A small image deblurring model, trained from scratch.
Model: 2.67M parameters, 40-pixel images, norm groupnorm.
Rows from block 13, named by matrix and row number. Rows with one number belong to one channel. Each number is 128 + 32 x the weight over its row's rms, rounded and kept within 0 to 255. All counts start at 0.
# convs1: first pointwise conv (model.decb.0.2.convs.1.weight, 192x192x1x1), inputs 64-127
# convs3: second pointwise conv (model.decb.0.2.convs.3.weight, 192x192x1x1, transposed), outputs 64-127
convs1.140 [189 129 120 102 175 135 136 104 170 141 122 144   0 101 169 151 157 143 164 136 121  94 132 150 114  73 162 142 140 172 144 186 120  97 175 159 112 153 132 114 114  94 111 179 109 116 111 117 111 160 147 110 192 113 152 145 108 131 115 108 105 135 128 133]
convs1.141 [100 160  67 133 118 154 118 145 132 149 122 103 152 126 132 103 108 122 123 121 105 165 102 234 154 164 139 170 154 131 126 135  75  56 116 161  98 104 111  81  95 164  83 136 138 128 151  94 161 112 128 134 147  98 126 110 138  77 122 150 219 142 170 136]
convs1.142 [166  54 114 146 177 141 135 124 118 147 113 146 169  91  95 111  84 114 121 158 122  86 132 143 120 107 143 119 155 132 122  51 206 179 153 112  94 153 129 152 111 100 155 208 116 146 117 123  21 126 134 158 179 120 118 134 134 102 140 120 131 127 156 138]
convs1.143 [ 58 144 143 126 138 126 255 110 110 128 134 119 178 161 169 111 193 131 208 145  65 124 163  83 121 177 132 115  89 107 121  92 233 174 128 128 139 132 118 115 150 156 122 157 162  97 125 152 148 142 162 114 187 149 126 178 133 148 140 160  38 118 149 116]
convs1.144 [110 245 136 135 154 143  82 155 137 158 132 156  83 177 130 115 169 121 146 110 102  84 135 144 114 128  63 131  66 121 137 215 123 129 149 120  96 135 104 110 100 128 165 203 101 138 129 148  64 121 183 110  74 126 108 140 133 124 121 112 149  98 131 120]
convs1.145 [153 230 103 149 128 160 107 170 137 145 107 105 128 183 153 103  99 155  99 108 111  91 110 116 121  60 117  85  93  61 136 113  54  97 158 133 155 125 120 113  62 136 180 186 103 140 149 144  91 125 167  99 151 127 104 103 107 149 123 182 116 153 139 143]
convs1.146 [130 181 159  89 130 111 173 121 150 142  95 164  82 108 224 170  78 111 137 207 128 134 169 157 132 128 178  91 148 126 168  76 131 129 115 122  69 122 115 151  93 136 100 102  70 187 125 129 103 126 137 118  47 124 165 128 143 121 146 184 107 150 152 162]
convs1.147 [203 240 100 126 168 139 188 110 147  97 134 107  98 140 147 161 113 159 126 139 164 155 153 111 153  81 175  90  99 147 146 113  68 145  83 116  85 106 168 179  94 109 108 159 118 156  96 119 160 131 128 132  71 119  83 134 128  91  83 116 113 111 150 157]
convs1.148 [115 125 161 216 103 121 147 216 113 101 146 136 212 186 175 148 126 153 133 137 138 202 108 134 125 133  71 111 105 194  95  83  96 107  98 101 101 113 154 131 230 117 146 116 103 115 114 127  88 115 108  88 135 142 149 127 144 112 134 106   0 113  69 142]
convs1.149 [143 169 132  94 170 131 149 127 123 150 150 115 151 144 112 130 135  19  93 121 140  75 137 170 122 170  88  74  49 110 166 159 116  90  84  88 103 152 157 141 167 157 113 202  84 134 177 100 116 138 112 102 136 125 163 109 126 123 119 124 184 191  99 166]
convs1.150 [128   0 132 107 186 131 125 118 117 143 137 125 126 112 144 131 132 141 127 155 136  94 145 136 127 124 144 114 144  90 129 195  72 124 145 134 132 127 114 126  52 128 119  41 123 136  85 110  73 126 116 121 124 157  45 127 128 125 130  98 255 159 137 102]
convs1.151 [183 117 149 125 145 112  88 183 146 164 121 129 169 164 120 125 164  88  54 124 116 154 116 157 138 130 148 141 159 134 158  65 136 111 134 134 125  90 128 106 115 154 113  92  53 134 205 121 113 146 135  69  54 150 139 129 133 148 141 129 163 117 189 129]
convs1.152 [114 194 110 148 166 144 119 129 192 128 129 117 119 108 172 107  86 202 133 140 169 143 141 224 138  91 101  73  68 170 130 149 188 136 116 128  74 168 122 136 150 116 156 118  73 148 207 172 118 113  97 101 131 108  85 158 159 138 149 172 142 145 176 107]
convs1.153 [ 65  95 110  84 145 159 111  95 111 145 119 113 192 156 112 147 131 254 212 155 139 115 152 112 138 158 100 153 175 118 117  52 232 144 138 151 149 161 140 158 173 111  85 118 155 167 223 139 194 164 141 152 137 146 170 151 133 124 118 188 134 109 115 118]
convs1.154 [199 179 149 102 106 147 145 109 152 107 125 135 107 150 144 124 123 131 161 120  92 158 155 150  71 153 101 115 149 113 166 143 160 127 173 109 219 154 111 185 143 136  72 111  96 140  32 137 159 142 158 110  77 121 150 108  74 144 141 108 142 164 197 132]
convs1.155 [160 133 149 138  72 115  91 142 119 153 119 135  63  98 111 151 133 192  83 116 171 140 103 162 121 110 174 144  81 190  63 158 138 137 105 116  77 136 137 155 190 140 134 127 131  89 119 103 119 117  95  62 180 149  95 118 110 125 115 145  80 149  66 170]
convs1.156 [ 30 123 126 194  89 128 145 113 101 140 126 111  83  58 129 178 118 139 142 162 160 141 137 197  98 134 156 117  54 236 126 150 177 118 130  88 114 144 122 142 108 144 133 101 106 141 148 124  97 144  98 101 156 143 144 129 118 116 125  75 145 152 136 122]
convs1.157 [129 109 121 143 146 134 166 122 123 116 156 110 208 112 183 162 145 135 104 128 126 113 114 161 110 117 167  92  37 147 127  90 147 168 136 152 131 145 141 109 101 114 113 135 121 140 136 112 115 143 163 158 102 174  31 154 122 110 109 119 143 155 126 129]
convs1.158 [114 166 117 176 125 150  74 115 188 119 162 144 255 108 133 148 128  83  89 117 154 108 141 181  97 132 135 106 136 107 155  99  88 124 105 146  38 171 116 103 118 124 131 105 124 161 186 124  75  99 106 154 166 166 106  81 105 142 144 119 136 123 121 140]
convs1.159 [185  78 133 154 164 116  57 128 117 126  69 136 126 147 137 110 158 162  84 123 119 140 122 128 122 175  98 195 151  99 103 128  69 138 121  79  65  94 104 141  95 119 176 171  99 160  90 132 158 119 123 121 138 117 140 116 107 124 126 101 144  84 108 147]
convs1.160 [148 150 148 205 142 109 130 150 150 108 145 125 205 145 147 131 124 146  84 156 122  55 144 106 116  52 111 126 153 125 176  86  87 164 172 103 104 152 141 147 154  99 139 117  86 191  85 143 133 110  97 166  93 164 102 156 111 159 128 113 191 155 171 137]
convs1.161 [157 229 120 103 127 121 107 143 166 135 104 126 148 136  92 115 139 116 129 150 137 201 111  46 107 115 146 133 124 165 171 146  83 105  63 119 168 164 156 112 129 121 168 230 167 183 125 133 143 104  91 195  66 157 143 129 133 166 118  89 189 168  95 149]
convs1.162 [167 141 129  87  90 109 128 131 149 130 107 164 160  91 152 125  76  51  91 132 156 101 171  64 123 114  96 114 104 133 194 179 133 126  72 129 148 111 178 138  20 151 147  52 131 141 112 133   7 111 102 117 207 137 159 126  78 162 107  62 179 141 122 120]
convs1.163 [155 178 111 103 135 106 167  99 123 103 112 126 182 116 194 141  76  99 151 163 183  43 144 117 136 135 127 121 115 110 124 149 205 128 138 136 131 172 113 114 112 106 174  75 136 153  94 150  33 126  90  89 136 133 151 118  92 104 118  99  56 105  89 168]
convs1.164 [132 140 133 109 161 144 130 133 118 125 140 150 100 190 179 154 134 116 184 140  97  86 169 144 102 110 177 133  74 143 113 111 123 146 122 125  67 112 107 121  79 138 145 138 126 171  97 103 117 139 154 190  99 189  97 105 133 114 105 134 102 129  90 116]
convs3.140 [133 151 113 136 144  86  97 115  98 139 163  98 255 135 188 136 146 152 106 138 130 121 156 120 141 139 106 153 160 157 142 106 140 117 115 116 170  88 141 112  55 167  92 144 137 134 149 160  79 123 118 166 152 112  67 137  63  94 158 109 197 148 113 184]
convs3.141 [115 143  75 132 102 167 146 169 127 107 139 148 101 174  98 165 104 116 139 176 150 152 106  87 150 140 100 170 132 160 119 133 169 117 141  71 151 140 127 129  58 123 189 185  99 105 102  86  91 166 117 124 116 194 163 121 131 133  71 201 181 134 154 155]
convs3.142 [127 125  91 112 178  64 101  85 142 140 113 160  80 141 169 151 137 155 105 123 167 166 126 146 128 153  77 169 164 131  67 186  84 146  99 101 180 128 157 101 128 143 130  25  85 146 121 109 176  75 186 125 226 137  80 164 123 125  81 184 111  94 154 131]
convs3.143 [105  97 109 112 119 134 159 102 119 100  89 179 130 111  50 103 113  88 131 113 102  95 111 128 115 123 162 124 104  84 146 143  99 181 126 147  99  92  85 102 116  99 112  96 106 161 144 122 193 168 119  95 107 101 130 184 120 198 149 156  72 163 187 172]
convs3.144 [126 150 129 148 157 120 105 124  71 110 133 195 103 130 118 156 173 135 130 101 144 123 152 105 163 125 140  81 131 180 159  81 164  77 133 103 196 112 166 109 111 116  94 152 138 150  83 112  98 129  80 107 203 136 106 129  99 155 148 110  57 143  86 142]
convs3.145 [129 136 149 143 126  90 116 147 166 201  75 122 143 130 103 131 128 166 157 213 130 173 129 113 146 108  53 100 110 158 160 138 135 167 149 164 153 136 139 107 152 197 125  93 150 126 166 213 130 118 174 127 134 125 119  96  95  94 112  67 122  68 130  68]
convs3.146 [109 134 136 174 142 114 121 204 126 145 139  91 131 107  99 141  98  78 125 139  89 143 176 167 123 102 105 101 156 119 139 187  61 148  85  78 173  87 147 125  99 150  84 104 129 132 158 151 179  94 160 151 164 103 131 146  84 116  54 133 128 146 162 128]
convs3.147 [169 112 159 145 114 136 126 142 102 119 170 103  65 146 182 152 120  99 130 151 143 161 154 166 121  89 113 133 120 128  93 107  82 154 112 129 157 124 193 144 130 148 115 112  72 153 143 129 144  80 116 135 147  75 120 124 121 118 145 152  91 136 148 115]
convs3.148 [149 174 150 167 141 124 174 125 135 144 129 158 134 177 185 130 128  79 134  68 131 114 134  46 153 126 152 163  73 165 146 101 143 163  89 151 125 164 145 157 194  88 157 139 191 142 144 121 126 190 127 131 142 156 115 121 129  86 135 125 229 134 101  70]
convs3.149 [ 82 136 116 140 152  98 149 139 119 167 174 124 105 122 173 183 182 170  94  88 117  94 174 177  99 130 174 148  43 149 153 147 179 147  97 166 133 101 130 120 126 158  77  75 138 118 123 119  78 156  86 105 217 118  98 199 139 153 143  88 145 108 158  98]
convs3.150 [166 255 110 129 101 135 148 135 129 121 154 122 160 146 133 100 117 127 154 105 149 100 164 121 129 148 166 172  71 160 124  91 182 174  76 135 143 108  99  97 155 111 121 166 156 145 154 134 186 164 155  87 134 108  51 108 127 140 162 102 226 120 174 137]
convs3.151 [145 151 131 111  96 149 167 130 118  85 171 120 111 122 112 144 112 155 148 148 161 134 173 165 124 119 130 103  92  88 114 112 120 141  80 160 181 117  72  92 114 152 110 127 119 161 105 134 158 137 127 236 160 135 106 172 132 108 134 100  87 140 119 127]
convs3.152 [131 157 123  65  89 181 137 125  92 118 148 173 120 106 116 138  87 119  85 171 149 145 125 104 107 190  90 182 109 163  91 119 139 192  93 166 179 138  74 135  92 112 168 161 131 162 152  92 109 121 170 156 111 135 145 154 117 127  91 105 130 114 143  81]
convs3.153 [123 149 113 168 103 167 103 150 118  84  56 144  50 110 147  60 126 122 138  75 155 138 117 231 187 152 127  99 115 114 133 100 131  85 159 138 138 142 136 131 156 144  66  92 111 124 166 140 148  90 159 187 165 100  80  95  98 107 133 192 124 128 105 146]
convs3.154 [126 150 107  99  97 126  99 151 140 113 129 169 124  78  96 125 148 134 101  58 103 205 114 136 131 143 103 102 104 165 158 136 148 112 133  95 153 137 163 111  88 174  84 162 118 135 124 136  92 105  90 120  80 102 111 156  56  79 127 136  80 137 129  83]
convs3.155 [ 82 108 181 146 125 158 162 132 116 132  83  43  98 128 181 149  85 143  92 135 144  94 111 153  78 104 116 110 106 108 115 161 132 118 153 124 127 171 150  97 106 143 103 152 120 136 174 119 227 158 133 162  99  80  20 134 146 171 127 137  96 119 171 109]
convs3.156 [134 139 106 123 177 180 116 163 126 107 104 121 168 156 135 162 113 141 115  97 109  70 158 137 153 134  95 121  87 174 138 112 166 141 116 111 147 124 114 141 109 104  97 116  94 109 111  93 117 143 216  36 175 137 180 104  92 111 108 109 108 199 146 140]
convs3.157 [114 148 150 139  72 119 156 121 130 154 113  98 127  98 154 203 104  91 156 176 112 142 113 106 108 113 168 144 158 137 126  92 115  81 135 170 107  75 108  64  71 149 126 122  94 144 122  97 155 135 148 176 109  75 173 135 144 127 136 144 134 130 117 160]
convs3.158 [109 205 155  87 101 139  90 135 143 194 131  98 171 158 114 146 147 187 137 161 189  69 127  56 188 169 177 118 155 141  99 111 145 143 134 136 127 143 114  94 139 135 148 114 160 119 130 194 137 133 137 148 182 109 100 124 138  66 135 119 158 128  82  99]
convs3.159 [ 91 171 144 174 132 140 135 146 106 127 142  86 205 125  64 143 121 151 125 131 124 139 144 119 158 104 178 147 144 160 142 151 136 130 123  87  87 104 165  95 131 126 126  65 150  94  73 156 163 144 109 118  94 129 175  80 175 111  98 141 135 157 129  46]
convs3.160 [156  98 130  81 121  82 173 161 117 118 129 150  62  92 141  83 163 142 132  83 151 162 141 184 112  90 150 152 123  80 167 150  78 174  96 154 158  75 151 131 192  97  83 111  85 119 124 110 143 147 122  87 102 167 114 117 158 139 168 119  95 108  93 136]
convs3.161 [ 76 138  84 121 143  91 150 123 135 132 112 133 184 133 175 108 114  98 113 173 132  94 153 128 135 119 180 153 110 110 107 112  84 127 157 118 111 139 161 153 142  98 169 101  69 115  93 116 203 168  99 136 158 166 109  85 174 165  94 152 122 157 130 119]
convs3.162 [141 197  94 141 145 119  98  93 182 179 116  77 152 116 164 122 107 124 105 207 115 151 186 132  95 133 141 134 149 151  90 165 156 202 100 133 154 120 130 164  98 189 175 167 142  64 151 176 136  87 111 112 146  98 121 127 108 130  92 107 118 143 114  77]
convs3.163 [134  93 151 173 167 138 185 151  97 173 101 109 186 117 153 107 128 110 127 102  77 113 106 166 124 111  85  88 100 160 115 122 161  78 154 138 156  73 154 115 123 120 112  94 130 140 143 112  76 109 102  91 158 108 126 161 148 100 166  43 163 165  77 170]
convs3.164 [111 123 105 156 113 181 155 161 126  71 125 126 164  96 148  90 115 151 132  71 115 131 154 144 135  64  91 128 161 138 141  52 138 183  60 124 156 107 141 120  64 154 148 144 142  98 183 135  88 162 158 167  87 156 136 137 118 109 128  69 169 157  98 187]