python train.py --model="image deblurring model" --dataset="capsule endoscopy frames (Kvasir-Capsule)" --train_examples=42238 --image_size=40 --crop_scale_min=1 --horizontal_flip=true --task="deblurring" --loss="l1" --arch="unet" --norm="groupnorm" --hidden_act="silu" --weight_standardization=false --widths=[64, 128, 192, 256] --blocks_per_level=3 --block="sep" --attention=false --upsampling="nearest_conv" --init="trunc_normal_002" --residual_init="zero_last" --optimizer="soap" --beta2=0.99 --learning_rate=0.0017 --beta1=0.95 --shampoo_beta=0.99 --eps=1e-08 --precondition_frequency=25 --max_precond_dim=512 --merge_dims=false --one_sided=false --adamw_lr_other_params=0.0021 --max_grad_norm=5.0 --ema_decay=0.99 --max_steps=5800 --batch_size=128 --epochs=17.6 --lr_schedule="wsd" --decay_fraction=0.2 --final_lr_fraction=0.1 --warmup_steps=290 --weight_decay=0.0 --adamw_weight_decay_other_params=0.01
Rows from block 9 of a small image deblurring model, named by matrix and row number. Rows with one number belong to one channel. Each number is 128 + 32 x the weight over its row's rms, rounded and kept within 0 to 255. All counts start at 0. Numbers have three digits each.
After each channel's rows are labels from the 100 images, of 14976, where the channel reaches its highest value: "patch colour" is the nearest of a few named colours to the mean colour under the peak. Only what is clearly more common there than usual is listed. The data: capsule endoscopy frames (Kvasir-Capsule).
# convs1: first pointwise conv (model.mid.0.convs.1.weight, 256x256x1x1), inputs 172-255
# convs3: second pointwise conv (model.mid.0.convs.3.weight, 256x256x1x1, transposed), outputs 172-255

convs1.96:214069131088065087245151162122129173146090134119127158134124119126137187097152134154166119110080114128116134118122177109157114132138154133123153125122119068127106088146207113196061150126078158124121104133085161114136164094101112074108175163126127140158
convs3.96:136152133159100134051136189117126123173127163145129134141070136133141099101085076100115135171147160122117125143135146122137144114126166104088125190076163056090150152112188142184101087102097127111152169152144143180110106101141101178140190100150123090170
patch colour: grey

convs1.83:139109154162141126159145117159108133141139141134156118178116106156150104145125054101091172074145147130144110139105087092073129171145166187149111132117178075099135140150096137187162150130161104186136143176104103174123138170139147094162120124195133161121
convs3.83:195033087119131103137145160156083135051112180097159141108110127098139104125074168096170108115157113104128138020098164065134120104193128096118092183111159091154135109118112130158149084121093134104109158109144158176131072152159117105072133131163164100124
patch colour: orange

convs1.54:136128047134151178124140143104106127119082176114108075062139140129103174130148099161139142104112118096148124150204139107142122164067097124158154137183133118095119146112159135093121096160135035116120147147144119121152197128102174142155099117129117072137
convs3.54:119128131116143157195117133053098143175037101123145156107161121141131148129174135111155091144149159150153172142106112155084120053148133135096096044144112170092094177128145111137116116132113122111139167145056127121143129086128130178164058164108124172199
patch colour: black

convs1.85:106129174104151104076103167182167138080166134195115119118144084128099087124124150166182165081142158137143127109121083138103098120184146150057112107111126153059146186162170125120141110120151131165127166071129127106137127171122150088154076154145151109072
convs3.85:157148113140161122127123120166158102086149113153103144131046177154174123127085105148083111200164095123149130125131126151114148136071170112087132161051131106121144127096152109080140170159104067169108127122179137130097114146118106119147126113111192143099
patch colour: grey

convs1.24:118140079133147142129079140139170132088163158146160150187158071105053068138114080143145093131093101121123173136163153136223096145076142190180088106151133127112157116122104119099116143107153079075110141118111133144138145152133101123108182122101169162100
convs3.24:132125125145162156080140140119126080097086161199160116049139127163120117097103167112070135162157114120205105096168073093112145134172115098115148080108157120149086124074190092167111213115097132140110136101168167185159090092131130107163115126106152103185
patch colour: grey

convs1.97:172119143180143155151207093100128082127123020148166175123093089208112076178119105145111122160140147104128118108135118144150120158139099175136127181128139066111126163115166078093147093133179114088131124105084117103097080099120073114110109131083075122081
convs3.97:116126098165068173174098097139131078122157128142131117186181057106144132111075089122155129076103122092118111124138181158128121146078095139137168071127107107070146097142169128071113087120182092081119147151087143132102130136113140111147101133128076128104
patch colour: orange; grey

convs1.100:116125118219140153134130091126167126152128083130164104099060141117161102176091157123127089117095123082135182108074157141097090157128106114113117140103111158092111144136113103117116129103158135081059156149116120161096073114133120175000111113117135111155
convs3.100:054122148123181121158130089159118143107127147029098110095193149160150074156141131135161084116078163147128156181152106152133131112062173174118146111145103198249095182085086138082160175154089168147095077105093104154144066164155150068110152096121098183127
patch colour: grey

convs1.6:167145187136143162145136150139162193136108136127193167189146087079085138157109139149113118104113116124144153109152164154184113092112121247174115169130091131134130110121110135117124146110148080148090154182109132151125182143105100146133163127148168178158
convs3.6:098121160161189057100159118146130113089090162114122136076131116136135096128075106161097115094166098147212144106193114102133107179123143120101130153103097123184085151059140149160146197127104146184103119093169090161136084139162190149139129133105129111134
patch colour: grey

convs1.134:122125110111120099103169163078173214121120165115131137115156175124134112126192105151168176077145142131124144081134177131090066174160118130153143146145074113114135135132167115166092216110133082147119109133061122112133160114135088081165111126180206137128
convs3.134:186125136137080153166080140126073139091117112152119122171039112110109164178119174187146103112102084101124162111175135134131049119087122121132174133145161107122091142115059111092043137101142142140141099133164115097174108172159115132129051034104124119027
patch colour: black

convs1.17:121164049117128159173169225137180141130162150145116106120120150117093084108109095112136112092118118111128132096128109115154118159127044186158027111119101117133109185116143136152140109076094113103163160123139113125172070132156112144102124080109117056124
convs3.17:129169094100082154088085153177093129148150136156190086128127127088139104111121123082120186125091174146080136138119085115159099119194122101141192154083154125129059130074173172159085117155139126147145111145119075142119096150123110124078140172121161087135
patch colour: grey

convs1.200:103108164125095126151029101130111133133162177158105116117104052117222181129110049118141178097177149088152141080113133185150119125116151129077088094148142124077147123128160149073108100079127095130145160131125103099107125146136117138155151099155126051145
convs3.200:193164140191139091088116178138167112130138128148132093153113139175119205132119177161106075106139105050205076134155170166109102140127116151051131139028187150125125079106093130145131101093133136110100127096148108137187146103149172113145119098182108144088
patch colour: grey

convs1.12:109182098156153150137164115128096129179150131149180177154119155078145082127111063123091116087146092120104105118142121160043118117090139155154147151102164113110167204117134089148136125101113069073088132082125135094126139116199097144118127129105152123110
convs3.12:153107104102192152106155127117091150107165081072136144096171091164112157119155150165087139132151115132154159080108121115111142114190074099151154140119144095094080168128117118128114070137111100106150170115095178151146137120067095080137117119193121099166
patch colour: grey

convs1.164:146146115094117090106120112139218119141151120120144127104151112121096113152127175082125124115142108173179146149124199132154111168152113198135089122115145161153157081123062160147133117142085107095136133077132112130116095172151149067108165089097166115111
convs3.164:162160164164125106110136160164117182113115190070159111140124149108102132142047123148066090175154120077172133098144095101070062160094171134092113155094170123151169145085144122159074124141127119125161167114177083098122103146174138157180157175120140097147
patch colour: black

convs1.71:139147138133151086194191140107085069096152108157180119135100079135144136111130063092091200076191110150133119129170064097143134090130112100053078150090136127147102098095143139136123039106114112176117156119119056164096151114107151108117067127097128168150
convs3.71:116103184196098108107105142118140182129093126104159124135152134136121130081104130109132131068109107098128135135135181082130100179162150073154130143153135119181114118065092138116140167166157104178096131124213110079148147128111091104116141163092093134112
patch colour: orange

convs1.52:140085130145145127123135179105168159101145137154050160115149156113122141122091188135155137023112153160116105095141095127161109098118114148118051111159134108113070127150162103183162123139098098147123128093128137136119162115149182157206115132152102150169
convs3.52:107121149093091103103174114158154081165136076112110142092110108098122149159130176172159106082169117168155135133081118128161151172092126137118125098144109184156093103124055103054144137149120046101079081144134120080130081104148138150112133039156134176069
patch colour: black

convs1.45:154135116143087151172084100124193158151165127141141119143181169141003109094108084083162152088049137125132110102148150172090082134122108135103166082163137139122080164122174118122115133203112140136121113136107115090105102097144144077089106083113093075162
convs3.45:115118113120165079147045142100078159136119116072121173123071144069178161142163159153161150082149117180166180106127147131126141122129178151159144120087123183172120110178069109095184123158141123155069090100109159157103121150094110115066127088097152163090
patch colour: black

convs1.209:145128171102149084136181118135095150161146141167185171060162114148175211119130116103101150132153137150145143096142150125082130114145166135204074091118121085122194097120145085110129184119156174168112116058076132152118143152127075116110049131186187091119
convs3.209:175104116153072150147183134128082204171154139180111117133193142126155187100149110157129150145152121151139133147106163139167100148112135174133162123194135124055185134165185086104076114119148107152123155064099130150112133101094185100135095088139087130112
patch colour: black

convs1.154:139168201122133117107131124099191173094191135140127108093152087166069101144126132142163181160092138205168133157134118108122110164134129176096124159159124145121174137118117127147118104136138050177163116155161122150127106107107113126196155136143132158120
convs3.154:168109108136096152158150063121139088100148121165143084148168185095153122107114129144097055166161131071093098115092137132094161111095110143093068141165154147066193133174095124128134144135142097141144133111097107118168135157222096120160126067139148119066
patch colour: black

convs1.148:125120144140138092110186153147179094079125120136104095119130063063124122162078159121192127142081115133135160109177180088165122148060152208142103110129123169135123139111117170146120069107124113110127099124138078159123126158166129129150086145129136161037
convs3.148:109169122147086196177102123104091087131068114153125126082156149091133134129135146119109130189183153161160196133108048157167091084140090122141138090153132124110169131164155089125166140154094113158094165129148152148139068156156127100122115106083123180157
patch colour: grey

convs1.118:129140128162097214120182154134106072191134105090082080147138147157126111120129134093108053132115151157140166127099073109095116071179112132169180130121138120159167116154144124118131143115127099143121192135088092129119119109153136071075127120107153162135
convs3.118:072119117126149149130159112144128087178083073082109182084161133089131050095162128133064092185124069123158107149123076020117113103138105099173086151158136149119113169125147114085124133122090195134174079154136133131151168163186135104200166165097136140138
patch colour: orange; grey

convs1.149:118093102152072123084114145058164049148142152118114114063115134120116170141090212136185142127124106070117107103145170128122097142149177129109115089112095129101072116123107120105107109130131111134145151231160119171111170051141098108171113130101147169084
convs3.149:091127156130118114120178150164181097157132069088090154182108142055108108078162098112131109114201157073085111187163115125102119162103104187109102147165112112100136144140204144115088059096152164132196126150141128128069150194158140117198182169140106121145
patch colour: black

convs1.64:172157155142199141119148160143138115097145129151093125170161109187107105157109106175133187144144141095159042124093120130104110108130159086134072126144131088128092176125210125062160176130142143166207108137135168124184034083100158099111143104113154099142
convs3.64:056085151119157134142136079163129119114167087110116135093148098119156142135123176124128145103145163148091121132117153160154178133094095201177153047178159148107079132157082126067136117136131124161146167135086144138108086131081113114136067106198083129111
patch colour: orange; grey

convs1.140:117117130098077186124171109131128156103133132206105133128144153095159119120154163101136116119111136076102152146087137118146178089052187121089146120131124140204183140081130131145140133117134156133131140136114102143178069109150123092155122158126172168090
convs3.140:125146105095193152111119111088148129123121055107114139148104138108087143148178150097116146112160086079179146179124167142103151068092119115099090142138139182081151129162145138156140163085164138134106086145137075140107185112045158126099170097102136159138
patch colour: black

convs1.51:125116124107203178109157205068138165097119133120113123084126090104126150138100162099113173134138140136138117080153126147137086170121081138191057131147142148102137093115103124105165137154135128093142134111132108168067095098115168188161192115151086093185
convs3.51:137146146093145144166076122085158114109073082216109162102114167169120102156155090171076139165149127187153189068111122071106199079143110093130073187100123222166149138096119116100185131136124143101105124130136127111103122078152146105098133219085120141181
patch colour: black

convs1.50:150147152104107057151104098097133135130113131091095099105137117168105119111125159136160113114118137166157104131172184158129152138177142109107084178125130128129132169109171151094142113139124068115120124144092123103198144077132141062111167129045104146137
convs3.50:111123129138084170131096109057149081130134124090114121109197116140104137108164095105122080181126115064101129126151140124059148122143088086105088141158105161051144101125218146161116167129170135090113146191128151150139165114127149094084163155123082103193
patch colour: black

convs1.56:097123142127115111167116150133122065129145125178148122106129198169086117144180108204132168113160152112097094098076111123118132190154107111100112127088125121125130157112213137093109110100158127111094101117110133136157135106155120075118097125108067138105
convs3.56:075107135102115122093107111119126142123102231051116158136155138130141064081128113093081077112145134118087107145080087117150124141115064117119068152158102093119178128119144100138135162128114141110156173186112140164132126150115188151191144156162120120166
patch colour: grey

convs1.156:130178140153131128138124124144129068149147078155067206111137166110120166111098017136155163052134123106136126137142130097137133151157184089191115199093083156100185100111098156151079127114144106119161150047157112181102087138140080194149062122104119114124
convs3.156:120130122075093158153120070174099095151086124195102100100071078087134178154129163070167111106140146197114135136130091113100161109129111163173130044140137147112113162095116130096118129110153166130082093160104145128128177082132126174087100021106153122082
patch colour: black

convs1.84:094166105119123114119148154107140142100129153155120120099101137130143138137138137146100131162079125102168090120142147100135086075162085073195129085107122181171171102075063140095171112145110196130139166103130145136086128120118170126180127135092182182102
convs3.84:125205199139147101087126193154155102117119122178118147133148110154108108092138101134070157160184066169128141101099098146140110131103090113136171093148124097140117073124143169111096155167089181077101083104144130160135137125101156131084127047141122106147
patch colour: grey

convs1.106:088164136161153198105054168135150108162122137107164137098112143189083147090179110169117117123109083139129111136098133175129135153133135128113098118133125134143140160148104134131170155150170095131130136128139116113098090123111114124095102144128187132108
convs3.106:124106147121185126116136107140124131199165100142082102102157129122160133132167181152102170120140156178123167137067133100177168085096114157136085128160142110100135097131102137110165141139175086090133101180104176184109119116085146119092097072166170138150
patch colour: black

convs1.135:128152149164117072150135132124142167086117078113142125126099038042178093135146105124098071123158124162135139117129168121106161139127084152174057149116121174121178106114012145070149109139155095095152121138118135144150104166108131081146169157131098129087
convs3.135:143178117162117130160162153121126115124077119148117101165117123121108136092101101121097081204072087089176109138131091140087083093144117056071136177139066144090201143111167080119112124110157135135105098108152107086113201187186147098143130145120129147062
patch colour: grey

convs1.192:100143152131210149114123125130156118082130092147105120166152109139109067132076137150130197119152122099117194081163168131105139169135147114205112165127122122101181123125105107123114178090122095116135159146088125119084116099119102129101122119152122116144
convs3.192:127152069149144149131101111117162144135161092126148186126120176152109178158180128148137136139170118109128105118177157063052098179149134122117118166153154133104155143192046133080142091146139152114138096111084140077107147125165098130131135139123127119108
patch colour: black

convs1.58:087138151162180117172104133137160087115143154164165143134116111193083106122175072178142166021148141130126117096130128147130141134111089147149080166136150140099143127130184148085124078127133130120144171109133135138101147045110122136149107107157046097090
convs3.58:196188196152142119165120089168132101189127116113068107139099165193063115147160081127133146162146147088118098131139138121077134148137104161141106123150209132111156140183130159172073100090157112099174053084124158106185168130171138168150140140120132093112
patch colour: black